A small image classifier, trained from scratch.
Training: cautious_adamw at rate 0.002, batches of 128, held-out accuracy 93%.
Rows from block 5 of a small image classifier, named by matrix and row number. Rows with one number belong to one channel. Each number is 200 + 20 x the weight over its row's rms, rounded and kept within 0 to 999. All counts start at 0.
After each channel's rows are labels from the 100 images, of 14976, where the channel reaches its highest value: "top examples" is what is common among them; "peak at" is the part of the image that holds the peak. Only what is clearly more common there than usual is listed. The data: retinal OCT scans (Kermany 2017). In brackets: how many of the 100.
# convs0: expand pointwise conv (model.blocks.5.convs.0.weight, 384x96x1x1), inputs 0-95
# convs1: depthwise 3x3 conv (model.blocks.5.convs.1.weight, 384x1x3x3), a 3x3 kernel
# convs2: project pointwise conv (model.blocks.5.convs.2.weight, 96x384x1x1, transposed), outputs 0-95

convs0.346,185,233,192,189,180,212,193,213,197,198,186,203,193,169,169,204,219,199,182,182,216,188,182,185,206,228,188,178,199,229,183,201,186,182,246,200,166,203,217,206,170,193,227,178,208,234,187,179,195,174,237,199,202,237,204,172,212,218,186,176,183,170,224,235,188,180,192,198,189,187,190,194,223,221,224,198,158,193,210,192,191,205,186,215,176,185,164,203,206,214,176,248,203,242,209,173
convs1.346,209,164,198,209,204,165,183,178,188
convs2.346,204,182,216,181,212,206,203,218,199,156,179,203,237,201,197,207,184,165,219,204,188,228,215,200,200,178,194,226,190,167,209,172,208,195,167,211,221,199,206,192,187,219,181,175,204,197,239,167,205,226,188,203,189,206,202,204,184,212,152,204,205,193,185,203,203,206,164,193,220,249,206,221,182,191,187,155,196,208,233,190,242,202,225,176,212,191,240,223,188,176,213,193,183,176,194,235
top examples: finding: choroidal neovascularization (93)
peak at: middle right (51); bottom right (42)

convs0.304,190,178,205,201,194,237,190,199,172,195,189,172,213,209,204,170,196,197,198,205,170,230,190,173,201,156,164,206,169,204,211,188,212,118,186,220,208,222,214,181,181,193,195,216,216,220,201,206,209,227,189,211,206,177,206,182,207,238,203,181,221,204,187,188,208,190,206,200,184,211,226,221,217,209,213,189,213,200,198,184,213,248,217,191,194,197,188,191,206,198,227,185,223,151,178,237
convs1.304,191,231,212,235,204,180,196,210,226
convs2.304,160,193,216,193,228,165,179,192,215,176,178,208,226,193,181,203,179,180,234,189,210,204,224,228,209,201,212,222,210,168,196,190,185,220,207,195,185,178,173,222,213,245,168,210,169,173,194,217,180,227,196,183,196,187,217,213,182,178,167,227,168,186,230,221,196,218,177,206,228,201,176,186,190,183,184,178,219,211,205,201,219,178,195,184,224,218,223,182,242,181,190,222,198,192,211,227
top examples: finding: drusen (43)
peak at: middle right (31)

convs0.307,200,186,193,201,192,215,203,204,158,197,191,161,214,207,203,165,196,200,211,194,149,205,186,169,190,158,152,210,185,231,220,199,203,147,176,202,232,212,212,180,152,190,189,190,219,203,205,207,210,222,208,209,191,180,188,198,212,215,192,192,217,212,192,172,228,192,214,204,202,220,223,212,208,207,211,201,212,198,195,180,205,255,220,171,189,195,192,189,187,206,232,169,226,184,169,218
convs1.307,191,188,192,218,216,218,212,247,197
convs2.307,164,212,228,180,203,225,231,197,180,192,178,227,173,174,169,196,199,201,193,190,189,204,197,175,199,197,188,207,170,207,179,194,179,182,210,230,211,200,232,203,200,190,219,228,214,239,190,181,175,199,200,209,213,216,222,168,195,203,185,158,174,220,232,230,227,161,212,208,173,196,209,214,214,198,159,200,175,225,192,190,207,238,178,190,208,187,194,214,181,221,216,236,239,213,199,195
top examples: finding: choroidal neovascularization (71); finding: drusen (29)
peak at: top right (50)

convs0.349,197,202,187,223,198,208,214,214,176,188,221,142,203,200,195,190,211,205,185,206,236,199,213,214,208,203,213,204,190,183,198,204,197,213,191,243,219,196,189,188,202,203,207,182,189,207,179,212,197,185,241,187,201,204,212,188,201,233,201,193,176,191,157,226,201,185,211,183,158,172,199,182,217,276,240,206,213,194,187,173,175,210,201,196,166,220,197,186,213,242,172,219,222,170,195,197
convs1.349,212,229,216,209,210,202,209,221,241
convs2.349,221,166,202,199,205,198,184,213,184,178,225,178,235,211,198,175,170,209,186,236,162,220,202,204,199,173,173,209,207,193,220,213,209,164,161,225,181,209,168,195,202,213,195,222,195,205,219,227,227,205,197,198,199,205,237,213,229,195,193,193,199,207,177,194,197,181,170,174,188,216,230,229,217,190,212,175,235,209,205,199,194,221,195,185,176,173,221,176,216,177,251,194,175,182,170,222
top examples: finding: choroidal neovascularization (99)
peak at: centre (39)

convs0.24,220,212,198,211,174,215,234,205,173,238,196,228,207,219,211,200,236,226,183,202,221,195,203,200,207,169,192,201,201,208,222,212,201,215,194,187,213,197,191,207,185,212,212,178,202,199,221,194,206,197,234,194,173,244,184,195,189,219,194,176,218,224,177,201,210,176,192,153,201,206,225,188,211,276,224,227,209,183,195,184,183,202,199,172,150,199,185,195,173,216,175,177,217,200,191,172
convs1.24,193,199,196,203,192,202,259,198,198
convs2.24,220,223,216,195,170,217,182,195,217,225,227,191,171,206,202,180,185,206,177,200,183,184,160,170,178,213,200,168,208,245,184,236,201,194,222,175,221,227,195,195,199,168,184,181,230,229,193,188,195,171,190,244,186,215,192,206,182,214,210,188,201,205,194,190,210,184,222,197,199,174,204,229,188,167,187,222,182,185,211,195,153,211,214,247,188,200,167,202,189,216,227,186,216,202,189,176
top examples: finding: choroidal neovascularization (100)
peak at: middle right (26)

convs0.28,221,211,233,221,203,191,206,231,193,204,219,183,213,202,212,225,239,229,204,172,191,203,201,193,156,221,192,223,188,224,202,211,214,209,215,216,199,206,188,229,189,207,173,230,209,189,176,259,191,217,222,233,189,174,209,195,166,201,241,196,190,207,200,189,193,204,152,207,234,205,180,227,178,196,224,215,206,209,155,207,200,201,182,201,199,211,206,161,208,209,220,182,200,172,222,216
convs1.28,224,209,218,165,170,188,204,182,195
convs2.28,207,190,167,208,187,205,231,212,226,211,194,180,182,183,201,181,189,190,181,207,249,197,202,193,201,222,216,181,179,192,176,203,171,214,214,179,211,194,234,191,238,168,225,221,200,198,222,206,206,202,166,185,213,200,195,181,209,179,201,212,209,235,189,190,194,208,243,189,204,177,196,167,214,217,185,228,206,224,155,235,202,196,188,202,194,204,199,187,175,233,163,200,204,247,196,152
top examples: finding: drusen (30)
peak at: middle left (47); middle right (30)

convs0.321,199,194,201,197,151,201,228,200,174,221,209,208,208,183,213,208,210,217,187,210,196,189,165,184,206,184,181,196,198,213,219,204,221,190,196,231,208,217,190,165,200,173,217,219,210,223,188,203,220,195,209,187,211,196,215,191,205,212,225,188,214,230,197,170,194,177,211,175,164,206,215,206,197,227,251,187,206,180,205,172,206,216,222,189,109,178,179,227,175,202,188,178,212,180,199,193
convs1.321,181,197,187,199,220,217,220,240,219
convs2.321,177,227,211,196,219,195,216,169,174,191,200,186,168,181,171,219,203,222,216,189,208,195,210,225,151,224,220,193,211,208,169,198,202,211,229,215,201,181,190,226,173,216,232,222,186,205,171,184,167,174,229,205,230,216,195,214,208,198,199,185,162,172,227,229,225,210,212,227,180,191,176,219,185,196,174,214,187,200,216,170,202,187,168,216,203,213,179,207,219,215,210,229,238,201,225,207
top examples: finding: choroidal neovascularization (100)
peak at: top centre (33)

convs0.5,191,209,245,177,200,239,185,197,192,167,217,226,176,214,203,179,193,207,199,206,177,210,188,157,187,213,183,193,192,197,212,211,234,159,209,229,202,221,188,205,181,203,205,201,234,224,213,170,188,185,202,226,232,206,167,206,200,254,173,188,203,154,197,205,225,162,176,225,239,210,195,213,210,184,193,202,164,204,198,203,218,214,182,214,207,195,195,197,190,194,222,225,209,174,209,208
convs1.5,208,219,214,210,201,212,215,187,248
convs2.5,187,210,233,186,210,223,232,193,183,196,170,178,216,174,174,213,232,188,191,175,196,210,215,209,159,201,193,223,172,203,180,169,217,182,206,216,227,203,218,202,168,195,195,162,204,217,178,183,202,223,217,230,189,219,208,174,169,243,193,171,200,202,203,191,200,202,191,180,209,214,221,216,161,210,214,201,177,220,191,136,229,224,204,182,212,192,201,200,209,180,213,209,218,205,209,232
top examples: finding: drusen (29)
peak at: centre (26)

convs0.347,186,172,186,194,203,223,225,214,185,187,214,182,209,219,245,176,187,191,212,227,180,223,206,194,181,182,195,176,204,199,195,217,204,195,141,234,258,210,214,177,207,193,191,188,224,204,210,214,209,210,202,220,193,173,201,206,194,200,206,178,197,228,180,190,215,185,205,198,212,206,189,232,209,197,184,193,205,234,205,182,183,224,210,214,212,191,233,192,229,203,214,144,195,158,151,212
convs1.347,229,214,184,221,183,188,235,205,188
convs2.347,212,207,210,227,198,211,187,224,160,210,207,243,215,191,179,162,228,194,205,210,173,207,190,201,202,195,177,197,178,222,227,189,189,185,181,228,212,206,188,201,187,203,178,171,213,210,218,175,214,200,250,208,169,253,179,199,190,222,175,175,172,230,201,217,200,163,200,156,208,199,237,220,188,210,229,187,180,188,229,167,186,209,195,212,191,191,218,205,213,184,209,215,192,185,190,191
top examples: finding: drusen (69)
peak at: middle right (50)

convs0.303,157,195,182,219,203,174,225,177,184,192,225,208,212,210,178,191,217,213,184,191,222,173,216,235,256,198,193,198,211,231,223,212,201,225,200,191,159,192,181,202,213,206,225,170,158,196,217,196,215,216,229,176,219,230,155,226,208,195,184,204,197,197,196,230,183,217,204,162,205,190,213,176,208,228,231,197,233,189,184,172,194,206,177,200,186,219,184,206,216,216,192,198,177,197,199,181
convs1.303,220,216,235,223,216,223,211,205,216
convs2.303,212,194,213,197,194,222,218,216,242,216,186,211,187,234,230,180,175,194,201,208,191,190,181,176,186,199,199,195,187,172,186,201,236,191,186,211,256,247,217,166,198,188,193,167,230,212,198,161,201,196,169,206,179,211,213,196,191,235,202,187,224,227,170,181,190,163,213,198,226,187,214,209,185,179,155,184,174,194,221,199,216,221,239,196,211,185,205,198,176,202,201,190,211,213,197,210
top examples: finding: normal (79)
peak at: centre (33)

convs0.296,203,192,229,226,213,195,194,216,221,196,167,227,243,180,178,203,230,182,194,189,212,182,233,218,224,226,208,212,181,175,201,190,189,237,190,212,208,205,205,201,229,205,179,160,193,190,210,191,172,185,209,209,148,244,206,223,181,180,194,220,181,217,185,196,187,209,171,178,244,182,191,206,177,211,196,201,175,225,210,227,224,193,212,189,219,216,227,220,221,220,194,232,177,189,209,201
convs1.296,231,195,215,211,174,191,238,195,197
convs2.296,209,207,194,208,217,202,170,208,209,192,177,230,214,234,190,192,194,178,220,204,192,160,218,213,254,173,180,214,189,170,210,179,195,215,168,179,206,182,200,216,195,244,156,172,193,185,220,187,195,205,199,172,178,206,185,209,194,224,197,212,205,213,177,215,153,214,179,180,244,208,201,200,211,220,208,168,204,224,226,193,211,208,243,197,207,196,227,205,230,199,191,178,170,186,194,204
top examples: finding: normal (100)
peak at: centre (73)

convs0.9,230,184,183,212,177,200,219,202,205,203,209,188,190,227,224,178,190,234,167,235,226,208,191,208,192,196,207,184,211,170,203,206,217,196,189,206,207,213,198,171,222,200,219,186,208,195,232,193,205,148,187,166,184,232,206,204,221,206,194,196,222,201,161,197,193,181,222,167,206,208,194,191,234,268,204,202,201,155,205,211,189,181,199,190,169,205,221,183,171,185,152,210,195,192,189,191
convs1.9,188,219,239,195,208,233,216,197,190
convs2.9,172,221,222,209,200,205,207,178,205,220,178,227,163,174,180,209,203,208,223,171,205,200,203,207,181,233,215,176,191,216,181,218,197,200,239,216,205,185,233,216,180,211,200,200,194,202,182,176,167,189,209,196,209,202,191,203,191,200,191,189,174,198,238,215,214,196,236,244,201,157,178,217,195,197,165,222,164,205,219,194,195,194,175,221,216,216,167,215,212,240,190,223,240,223,235,198
top examples: finding: choroidal neovascularization (100)
peak at: bottom centre (26)

convs0.11,211,186,197,199,203,209,210,202,180,202,213,213,194,214,195,207,203,185,226,205,174,216,197,202,157,201,192,214,178,203,208,175,187,200,179,208,205,183,192,197,187,202,219,199,207,186,219,207,203,219,245,230,193,179,203,177,192,193,183,179,189,209,180,194,225,189,203,210,196,230,196,319,184,188,212,198,195,206,183,175,208,201,194,193,202,201,209,184,191,203,253,188,237,168,194,183
convs1.11,207,177,215,226,182,215,217,181,231
convs2.11,214,221,242,178,213,217,220,220,221,203,158,211,187,213,207,198,214,184,208,180,181,192,206,178,173,208,200,230,174,179,197,165,213,205,192,192,235,211,234,185,196,204,187,175,224,209,198,166,184,224,193,239,171,195,191,175,151,224,182,181,212,207,189,175,199,184,180,194,226,215,203,225,173,182,186,199,164,221,213,185,232,215,227,177,233,196,215,206,190,178,216,181,205,191,201,223
top examples: finding: drusen (67)
peak at: top centre (42); centre (30)

convs0.290,206,208,202,163,199,223,176,226,220,211,221,222,244,188,222,214,208,188,197,181,208,212,206,198,232,192,204,188,213,190,224,199,186,234,207,169,178,184,196,217,197,201,155,181,203,190,216,183,191,195,189,224,164,188,164,188,123,182,181,202,217,192,229,211,198,214,182,202,203,192,195,194,175,197,202,216,186,186,210,222,199,188,229,231,214,206,209,227,198,207,189,172,168,152,204,193
convs1.290,191,203,188,166,181,166,219,206,217
convs2.290,197,222,193,211,201,192,185,204,232,210,200,233,175,230,226,195,179,189,241,182,182,184,187,192,192,236,235,176,218,199,212,206,224,233,207,199,214,210,212,184,208,187,176,170,202,177,186,186,184,192,187,183,191,177,182,212,182,204,204,217,226,188,211,157,217,198,228,227,228,183,186,175,175,154,188,214,186,170,215,220,203,186,228,210,233,239,191,224,184,198,171,188,215,223,226,194
top examples: finding: diabetic macular edema (78)
peak at: top centre (30)

convs0.316,197,217,189,175,201,191,197,186,206,199,191,214,170,203,186,225,191,205,221,177,162,199,191,194,169,215,181,217,213,210,209,145,188,173,204,201,188,177,196,216,200,206,217,209,203,183,192,193,204,213,197,211,256,186,218,191,193,196,196,188,192,193,211,189,222,205,185,233,202,261,188,223,179,172,209,200,202,226,201,181,230,208,206,194,199,180,215,217,188,119,231,182,200,228,214,220
convs1.316,166,211,220,172,211,207,170,201,210
convs2.316,184,209,207,236,222,184,185,199,181,208,170,195,217,173,176,188,223,214,203,184,210,208,233,217,184,204,208,216,216,199,186,172,181,221,199,210,207,171,185,239,195,238,173,167,183,181,198,219,187,188,241,219,180,231,179,226,172,195,178,208,164,214,202,210,185,214,171,178,242,196,179,209,189,211,220,204,196,215,210,162,203,176,189,215,220,218,207,167,224,170,202,239,192,209,204,209
top examples: finding: drusen (30)
peak at: middle left (40)

convs0.291,219,197,156,216,176,196,222,180,203,221,196,201,172,211,223,194,208,240,180,225,222,192,190,201,209,155,193,181,206,181,177,206,188,194,203,187,192,199,204,207,221,201,208,191,199,204,182,228,230,189,205,161,199,207,207,203,203,187,246,190,212,196,188,215,191,210,197,182,205,185,215,181,254,287,191,217,208,186,177,207,169,203,200,202,176,181,170,183,213,203,177,204,209,195,169,200
convs1.291,168,200,225,181,189,231,184,213,211
convs2.291,209,193,201,207,167,195,193,190,213,220,236,174,213,213,214,194,176,233,182,206,210,212,170,189,211,212,200,164,234,229,211,250,228,193,240,182,180,234,190,188,200,198,204,192,211,203,211,211,217,179,189,181,216,204,182,230,219,209,186,209,219,191,219,178,200,182,223,200,205,149,210,184,195,200,208,219,222,156,194,204,169,200,185,238,166,204,159,185,192,225,189,206,184,233,197,194
top examples: finding: choroidal neovascularization (100)
peak at: middle left (59)

convs0.128,204,215,192,183,218,206,219,196,210,229,178,202,184,217,189,184,143,235,211,232,193,203,206,200,182,205,208,206,216,186,176,165,182,176,180,203,216,183,196,225,198,211,245,235,207,214,202,187,185,199,173,208,228,208,200,185,190,201,192,182,189,226,207,181,192,186,198,184,212,237,199,262,205,170,150,216,205,217,210,185,208,201,201,207,227,181,191,207,186,150,229,194,225,190,185,207
convs1.128,180,198,249,191,200,202,177,205,211
convs2.128,219,212,215,224,205,192,172,218,216,212,182,203,216,218,213,196,219,197,201,176,195,180,202,200,192,210,189,223,197,192,188,175,217,208,182,184,228,219,195,196,193,208,147,155,194,188,197,228,197,201,198,224,161,186,194,205,160,236,199,207,224,211,163,150,164,209,171,176,259,194,192,192,179,202,225,192,204,200,197,192,192,201,230,206,210,203,217,179,219,164,211,178,170,226,210,206
top examples: finding: drusen (31)
peak at: middle left (53)

convs0.83,177,203,175,214,180,188,238,207,158,197,207,187,186,166,191,197,180,197,192,222,219,174,190,207,231,192,195,180,196,191,211,187,193,188,179,255,210,199,210,191,214,175,214,201,199,210,203,199,192,166,231,160,229,222,205,204,213,206,219,209,191,209,182,189,195,194,212,176,155,206,188,202,200,229,222,173,193,177,193,139,205,188,205,201,158,199,202,234,196,218,161,213,192,163,195,192
convs1.83,199,208,196,211,216,224,233,228,227
convs2.83,202,220,182,214,187,214,191,178,173,213,209,223,176,216,187,206,170,228,198,221,182,206,180,206,149,213,200,165,230,206,203,217,213,198,202,202,211,190,183,213,151,207,202,188,204,214,202,168,195,158,216,193,201,231,176,248,212,222,202,177,184,222,210,203,235,198,217,219,236,207,188,224,177,172,171,210,176,174,244,204,198,200,216,231,176,190,183,219,208,183,201,191,223,196,194,211
top examples: finding: choroidal neovascularization (100)
peak at: centre (40)

convs0.29,185,212,177,223,194,192,220,203,166,183,212,156,190,184,192,196,196,200,192,207,231,179,207,213,217,193,204,194,187,188,200,194,200,199,187,255,210,195,192,188,207,201,213,184,189,207,185,206,193,182,252,176,219,219,206,200,206,219,212,200,176,183,166,218,200,191,205,185,154,191,201,199,220,255,242,190,204,185,187,158,192,202,205,191,156,216,197,205,213,240,172,230,219,156,197,200
convs1.29,207,223,208,212,214,203,216,225,242
convs2.29,221,174,203,202,201,200,180,216,179,186,227,178,236,207,198,172,169,215,183,238,165,212,195,202,194,178,165,205,214,195,220,223,207,164,168,227,176,205,165,204,196,214,190,220,196,206,215,231,226,194,201,203,202,208,228,217,231,193,196,188,195,208,186,193,197,183,170,179,188,211,222,233,222,189,215,179,230,208,209,201,188,222,192,200,166,172,215,175,218,178,250,192,177,185,167,225
top examples: finding: choroidal neovascularization (100)
peak at: centre (43)

convs0.302,192,205,193,195,199,187,218,197,164,155,205,216,146,223,196,210,208,185,211,195,179,185,182,179,191,193,103,200,190,228,198,203,202,149,177,206,207,214,212,193,181,205,199,179,219,204,221,180,215,206,233,197,209,209,189,208,215,207,185,199,198,183,184,212,190,202,197,202,222,230,204,208,198,195,214,153,188,207,183,195,228,230,190,183,181,175,212,185,212,198,210,196,167,219,193,197
convs1.302,218,222,218,211,239,215,218,216,208
convs2.302,218,189,185,207,157,221,204,173,199,223,224,202,204,209,213,204,177,226,166,227,197,201,171,183,204,186,183,154,222,245,224,231,209,186,189,202,197,208,199,184,200,174,196,196,217,231,205,182,224,182,183,197,201,236,191,221,199,208,209,188,213,198,199,193,210,190,225,170,195,167,234,188,183,204,200,223,212,173,207,205,181,233,206,232,167,171,171,220,183,242,199,183,182,199,161,192
top examples: finding: choroidal neovascularization (83)
peak at: centre (38); middle right (25)

convs0.350,198,205,206,214,202,221,204,170,187,223,187,162,193,213,204,168,189,214,215,215,181,239,205,183,159,165,196,209,173,217,184,201,190,186,195,193,236,207,218,206,184,197,195,203,212,213,233,216,197,212,187,237,195,203,180,206,197,191,204,189,204,244,207,211,205,181,218,206,194,228,193,256,218,185,179,239,213,223,205,204,195,205,196,197,223,207,185,168,182,199,270,190,243,204,182,193
convs1.350,213,210,236,178,179,207,231,201,187
convs2.350,213,181,235,182,186,216,194,195,196,198,177,213,203,204,221,229,217,199,174,210,174,203,192,181,177,172,162,238,173,188,201,167,211,163,172,215,212,218,206,182,181,168,174,209,212,224,193,206,233,241,194,219,180,186,229,174,192,204,215,181,210,203,185,171,207,194,174,195,213,214,231,218,187,205,203,181,203,229,210,227,211,225,220,169,182,172,216,229,187,184,233,194,213,181,175,220
top examples: finding: drusen (48)
peak at: middle left (44)

convs0.299,195,240,217,198,202,218,142,188,221,196,221,242,191,199,195,215,180,179,198,204,206,186,206,207,200,197,227,201,196,207,193,191,181,214,222,176,213,191,200,208,187,201,154,166,188,201,221,202,186,191,207,226,194,171,174,199,176,200,193,197,197,146,217,243,216,194,219,248,219,163,188,171,200,187,194,225,191,194,248,221,185,179,190,228,218,228,201,200,206,188,195,195,223,216,212,185
convs1.299,217,220,232,191,190,181,203,203,236
convs2.299,181,248,234,208,184,222,189,218,201,202,186,218,179,212,212,208,209,220,197,178,199,210,179,184,165,221,220,185,188,215,199,212,222,185,236,221,204,218,219,193,163,195,181,173,214,222,154,189,179,186,206,218,183,199,218,173,169,236,192,162,209,173,214,188,215,176,203,222,227,157,190,183,217,195,197,221,185,178,216,210,188,207,210,199,208,210,176,196,191,204,187,214,226,247,231,207
top examples: finding: diabetic macular edema (95)
peak at: top centre (33)

convs0.293,185,191,229,199,215,197,203,186,185,190,223,208,216,201,212,213,183,214,199,193,117,184,199,182,217,195,168,211,188,201,230,213,219,191,170,229,192,203,211,197,227,193,182,204,208,217,211,213,200,227,177,214,227,177,196,218,199,191,209,216,196,179,195,187,177,196,189,198,205,215,189,233,182,160,209,175,212,201,213,178,222,223,204,201,205,195,209,208,201,194,252,186,170,135,196,238
convs1.293,238,207,190,217,210,195,235,204,181
convs2.293,183,174,178,205,186,197,217,169,168,200,224,191,202,179,206,217,193,234,184,218,219,222,192,204,207,190,202,173,235,217,223,243,190,211,225,223,147,193,182,210,213,200,220,224,201,193,194,205,219,178,212,169,241,226,201,234,233,173,191,203,185,188,231,238,207,201,209,193,176,181,195,186,215,220,205,216,221,174,186,192,184,187,155,219,168,196,180,195,196,214,183,220,178,181,192,199
top examples: finding: drusen (45)
peak at: middle left (46)

convs0.313,203,179,185,213,191,200,228,186,170,210,216,199,178,196,196,216,218,185,227,217,174,206,192,198,185,196,182,194,161,209,203,194,179,194,182,210,189,185,211,208,185,197,244,246,210,199,215,203,212,202,245,201,202,189,212,184,214,180,187,178,177,219,205,211,198,189,214,205,171,221,194,293,213,205,217,177,183,203,192,183,200,205,181,213,189,180,200,196,195,232,234,192,229,171,180,162
convs1.313,218,175,221,232,184,211,218,198,221
convs2.313,208,227,230,195,205,202,184,215,251,217,166,210,193,227,217,193,204,181,227,177,192,182,191,180,185,222,206,212,197,173,180,172,223,212,200,183,233,230,226,188,198,210,171,166,219,190,197,187,169,209,183,220,174,167,186,201,155,227,184,224,220,199,188,164,192,208,196,208,242,205,182,201,174,178,188,195,161,198,219,195,222,201,234,202,234,210,201,203,190,177,196,185,207,213,210,207
top examples: finding: drusen (39)
peak at: centre (50)

convs0.118,195,201,211,198,203,210,198,177,160,192,209,204,214,237,214,200,175,224,218,227,162,206,192,183,194,155,168,192,197,203,206,199,219,141,155,202,221,218,175,194,149,201,205,210,217,205,245,190,203,196,202,194,217,193,160,218,206,229,184,197,222,202,181,177,199,176,200,185,231,246,221,228,192,195,197,180,212,187,204,189,205,213,214,203,197,188,193,196,175,200,227,180,208,170,195,201
convs1.118,176,245,207,226,201,190,198,214,195
convs2.118,209,184,235,174,207,246,192,189,221,199,172,197,211,178,196,238,222,160,211,186,175,207,210,184,187,178,194,215,171,189,198,185,201,178,193,200,217,205,226,179,169,190,175,193,217,218,196,171,204,227,177,225,179,179,224,177,175,219,182,188,201,175,199,198,206,206,197,226,177,210,220,231,182,179,187,187,180,231,219,192,232,244,217,189,219,175,213,232,185,207,229,188,209,186,193,231
top examples: finding: choroidal neovascularization (64); finding: drusen (36)
peak at: middle right (34)