python train.py --dataset="retinal OCT scans (Kermany 2017)" --train_examples=49215 --qk_norm=false --parallel_block=false --dropout=0.1 --inner_norm=false --widths=[48, 96, 192] --init="trunc_normal_002" --beta1=0.9 --max_steps=40000 --warmup_steps=1200
Rows from block 6 of a small image classifier, named by matrix and row number. Rows with one number belong to one neuron. Each number is 500 + 25 x the weight over its row's rms, rounded and kept within 0 to 999. All counts start at 0. Numbers have three digits each.
After each neuron's rows are labels from the 100 images, of 14976, where the neuron reaches its highest value: "top examples" is what is common among them. Only what is clearly more common there than usual is listed. The data: retinal OCT scans (Kermany 2017).
# fc1: MLP up (model.blocks.6.mlp.fc1.weight, 384x192), inputs 96-191
# fc2: MLP down (model.blocks.6.mlp.fc2.weight, 192x384, transposed), outputs 96-191

fc1.323:498575508532494468439535504493504498498513503489470501498500511502501499480495496492483450479469522493502490488499514498501508505501500466452507488506498504503501502494496484498504489515502437499496511509500504500496502550497536490502503494498497494494498505489442509504498492602494503509
fc2.323:520483510479473506509472509510475491524558484521530483479472521526511526538528509480504531512553510470553513444487539515500499506508475484496504519489479492521491530531481514510496471498519538518476521515538503501470508537517513542528527496518487536486485522483513484529493479481499503501
top examples: finding: diabetic macular edema

fc1.108:508543498498488483459534468501505498499513493488485505503502494493497494474469499477479477497512524490487494526494490502507531510509500447459499566513498494500498490497503514516506496504501442502504544505496501507481498520490516502478501497494499365494493495458488495500496496450501487492
fc2.108:552500514448472502498474495494490482511553508468565496499471472504484531561519496482503512502588522500536519485493500512493513531493462472495510517496508489552522520481480505529491514531498496503459498475523520534474515517520493533499526473516473560481501521461511499524501497485503484524
top examples: finding: diabetic macular edema

fc1.364:497663501494426504354488502499503503500499501492464499500499496501512497516497504508505432547524556525500505495499510500506494509493497526401496477491498500499500507495499517507495497504498506499498488504500499504502502489490494510502502505502496490501501507483513502500499498503501503505
fc2.364:563475503466467516501474517495472462533547510473521492514456460489499544560511526479528489511555527494528525478488499500482520540498470459501523519490503509528474496489485535503509522537508488487442490489488534520449520521522485513511500489504494547452508511449534476537479514484478466509
top examples: finding: diabetic macular edema

fc1.372:502598505506502485530481492497500503510521502490524495500504504503490500483471501483488437504470493502500503503495496499505516498509502459538521502501502496500496499502499500520492500505495438497500505499499501505501500508472495496496502497504500573493516496515508493499502501552501500501
fc2.372:529504507488472506498517512522460493516525559468624487495495504506487515531531506491506495508564524496508512477478514509467498508482471484503515530509499506500471505509487536576488445501511530514492525502507508495497501510532536491512496495502495641471497504493512489517491491506467487519
top examples: finding: choroidal neovascularization

fc1.342:508520501534539491459523514503502483514497507481481505496503509497481513502468507474474518487487479517494499470464510497507493505510490482505517502504496492511509495516497496443497507494501427511492556518491491495480498480467522484496511486505494568507503499481471494505500490502497512505
fc2.342:499529523480451502486429527495476516507522482519508489506490493524549514547526482494477523510543539508546505497488515520511509529513481495484503506517477482482492548505469536497488516510501527508518500497522512511497489537502496522518554486500500502489488505477522521508501500492516512473
top examples: finding: diabetic macular edema

fc1.262:495633500492484492511592499498497504498498503496538499500502503501497500512486504512492529492517498455498494501484489500497509494505501489501506525508500497498503500506500494454498497498500541499503518503500498499505497528503496503504501498502501592498498501487533499504498493551500500496
fc2.262:520504492487486524494528510501453488504532572475607496512500481483503528544522531488501488515542522484483532494487499503468505526459486505519517511505501503494473526495490545561476473515531510498501498489496504497499512513520517483491463490499504623476490494492543477505474512488472492511
top examples: finding: diabetic macular edema

fc1.14:498606495471482512455509474499495504500495502507545497491497494499515495530503503492522481509519488483510492478513491504493527505498509471470533489500501503491493489484501496518502527495497432498487469491500506503508498494505482483502492501496512408505506488506528488501494504559493491504
fc2.14:546479506451471493487451504492487461528559478470515478521469456494488527534507488474491494516571522487533513487479499497473522522490462464499514512516505485535483499482502503505527514513515479487453509493504524523460518519521493521504519486509484533462519510468545481532498504464490461502
top examples: finding: choroidal neovascularization

fc1.369:498539505503436486413434497505498500492499500499511497502500501497508510516502500499502393561527527545501508492522511499506494506496500543385500496505500497498497506496501511544499507505499531500497497507499498497493502468509496511508497508499501448500493503486515497503497504396493504503
fc2.369:579485510446472516520469497497495478502538488493506496518465480504453524529498505474522471501548503504534519490491485502462531527494462464506518508514488508537502467458495495515538533515514499481464486488485537532468522506522478500482484486515476555483495520451502479537495466501500479510
top examples: finding: diabetic macular edema

fc1.203:497562494518484488478402523504498511502520512507460507499505511503491493464523497500486490580516457530491491541482514501518499501496504468467497532500499491495501478502498494523489506500500481498494535504501496488505497462526498469504504505492503404497506495532462518496494505501495508507
fc2.203:571498530472464495497448515509496487529559509475523495540461476499477522522515496495510486498544513518543499472487496497479514519489477473497513492531505490534485454456486494518552514503528484495500493490483526531471520512504479486482527502527481541482523502471495510516503472486501480514
top examples: finding: diabetic macular edema

fc1.292:490484493505552462532494514503485466491519469507515489504504523491487488486482491514476510515481507503508512468453490504495512502519520483528519562494501503499498515522494486482515503490505484501497543523500488515466508493506547518463503484502506511507501527476542511508484482599504501511
fc2.292:495513528535464513497514540504515510499459474539533471514520550504518509501540483488477533503498499497517479476494545535522461485502499523521434468515470480493468502491487478518514466478513539508534526541525495518535482494500486541520507518503491505484495495540496505487501460493503555508
top examples: finding: diabetic macular edema

fc1.201:508543499497464516473504478497499509494501507496503498502494501499502505516494509486473413489503470480496482505506502501499502498496504474480496564493503502511506506505503512509501505499503453497504518501494503490491501504520500491502505494501503432497500500478486506505494488460505491508
fc2.201:558511525447470503474469490494501490537558505475524498491478461493468528554504513478529511501571522497519522498466486500488521529488464472497515512483507470520501514480492521502508518538512499467474494468534556511474519537535474524499497475501478518472503514463536462510486522485476483488
top examples: finding: diabetic macular edema

fc1.9:512484506478480482486549490498494463491487505515493494512480491501536472427491506486477522493479524519504509512460487505492519494511496469517524492497500492508502495492494499440487481509503504502467529489492498514512506544506517489465506509495497457501492486574440497515499501605494493498
fc2.9:494502503521488508526527533507505521492512492534498477521495547516535498485529487495486559512485460458534499465463549514492489459520492520507455500501464514486502496506486461527508491467547530507522521538505504487514492516515501521517518529493501535495485510518461505507497487479482542528
top examples: finding: diabetic macular edema

fc1.42:490527498515563490482497511501502488493511498498501499507492499503501524489498506481483525514489467510504494493488508498507512503510503498467516549516496497502506501500501506526509491493498476507496539511496502495477507450492530507488516495500498502506500497424567506501496500473497503507
fc2.42:545518529468454495499446502483502498511529491479535503477470462513459528555505507485497491511577520507516510477496506488477518526492457480507502493491493495566528540484495522504509515535494505503491501477530516504489520538530478536499519487517464491500510513466523492522495514496513491511
top examples: finding: diabetic macular edema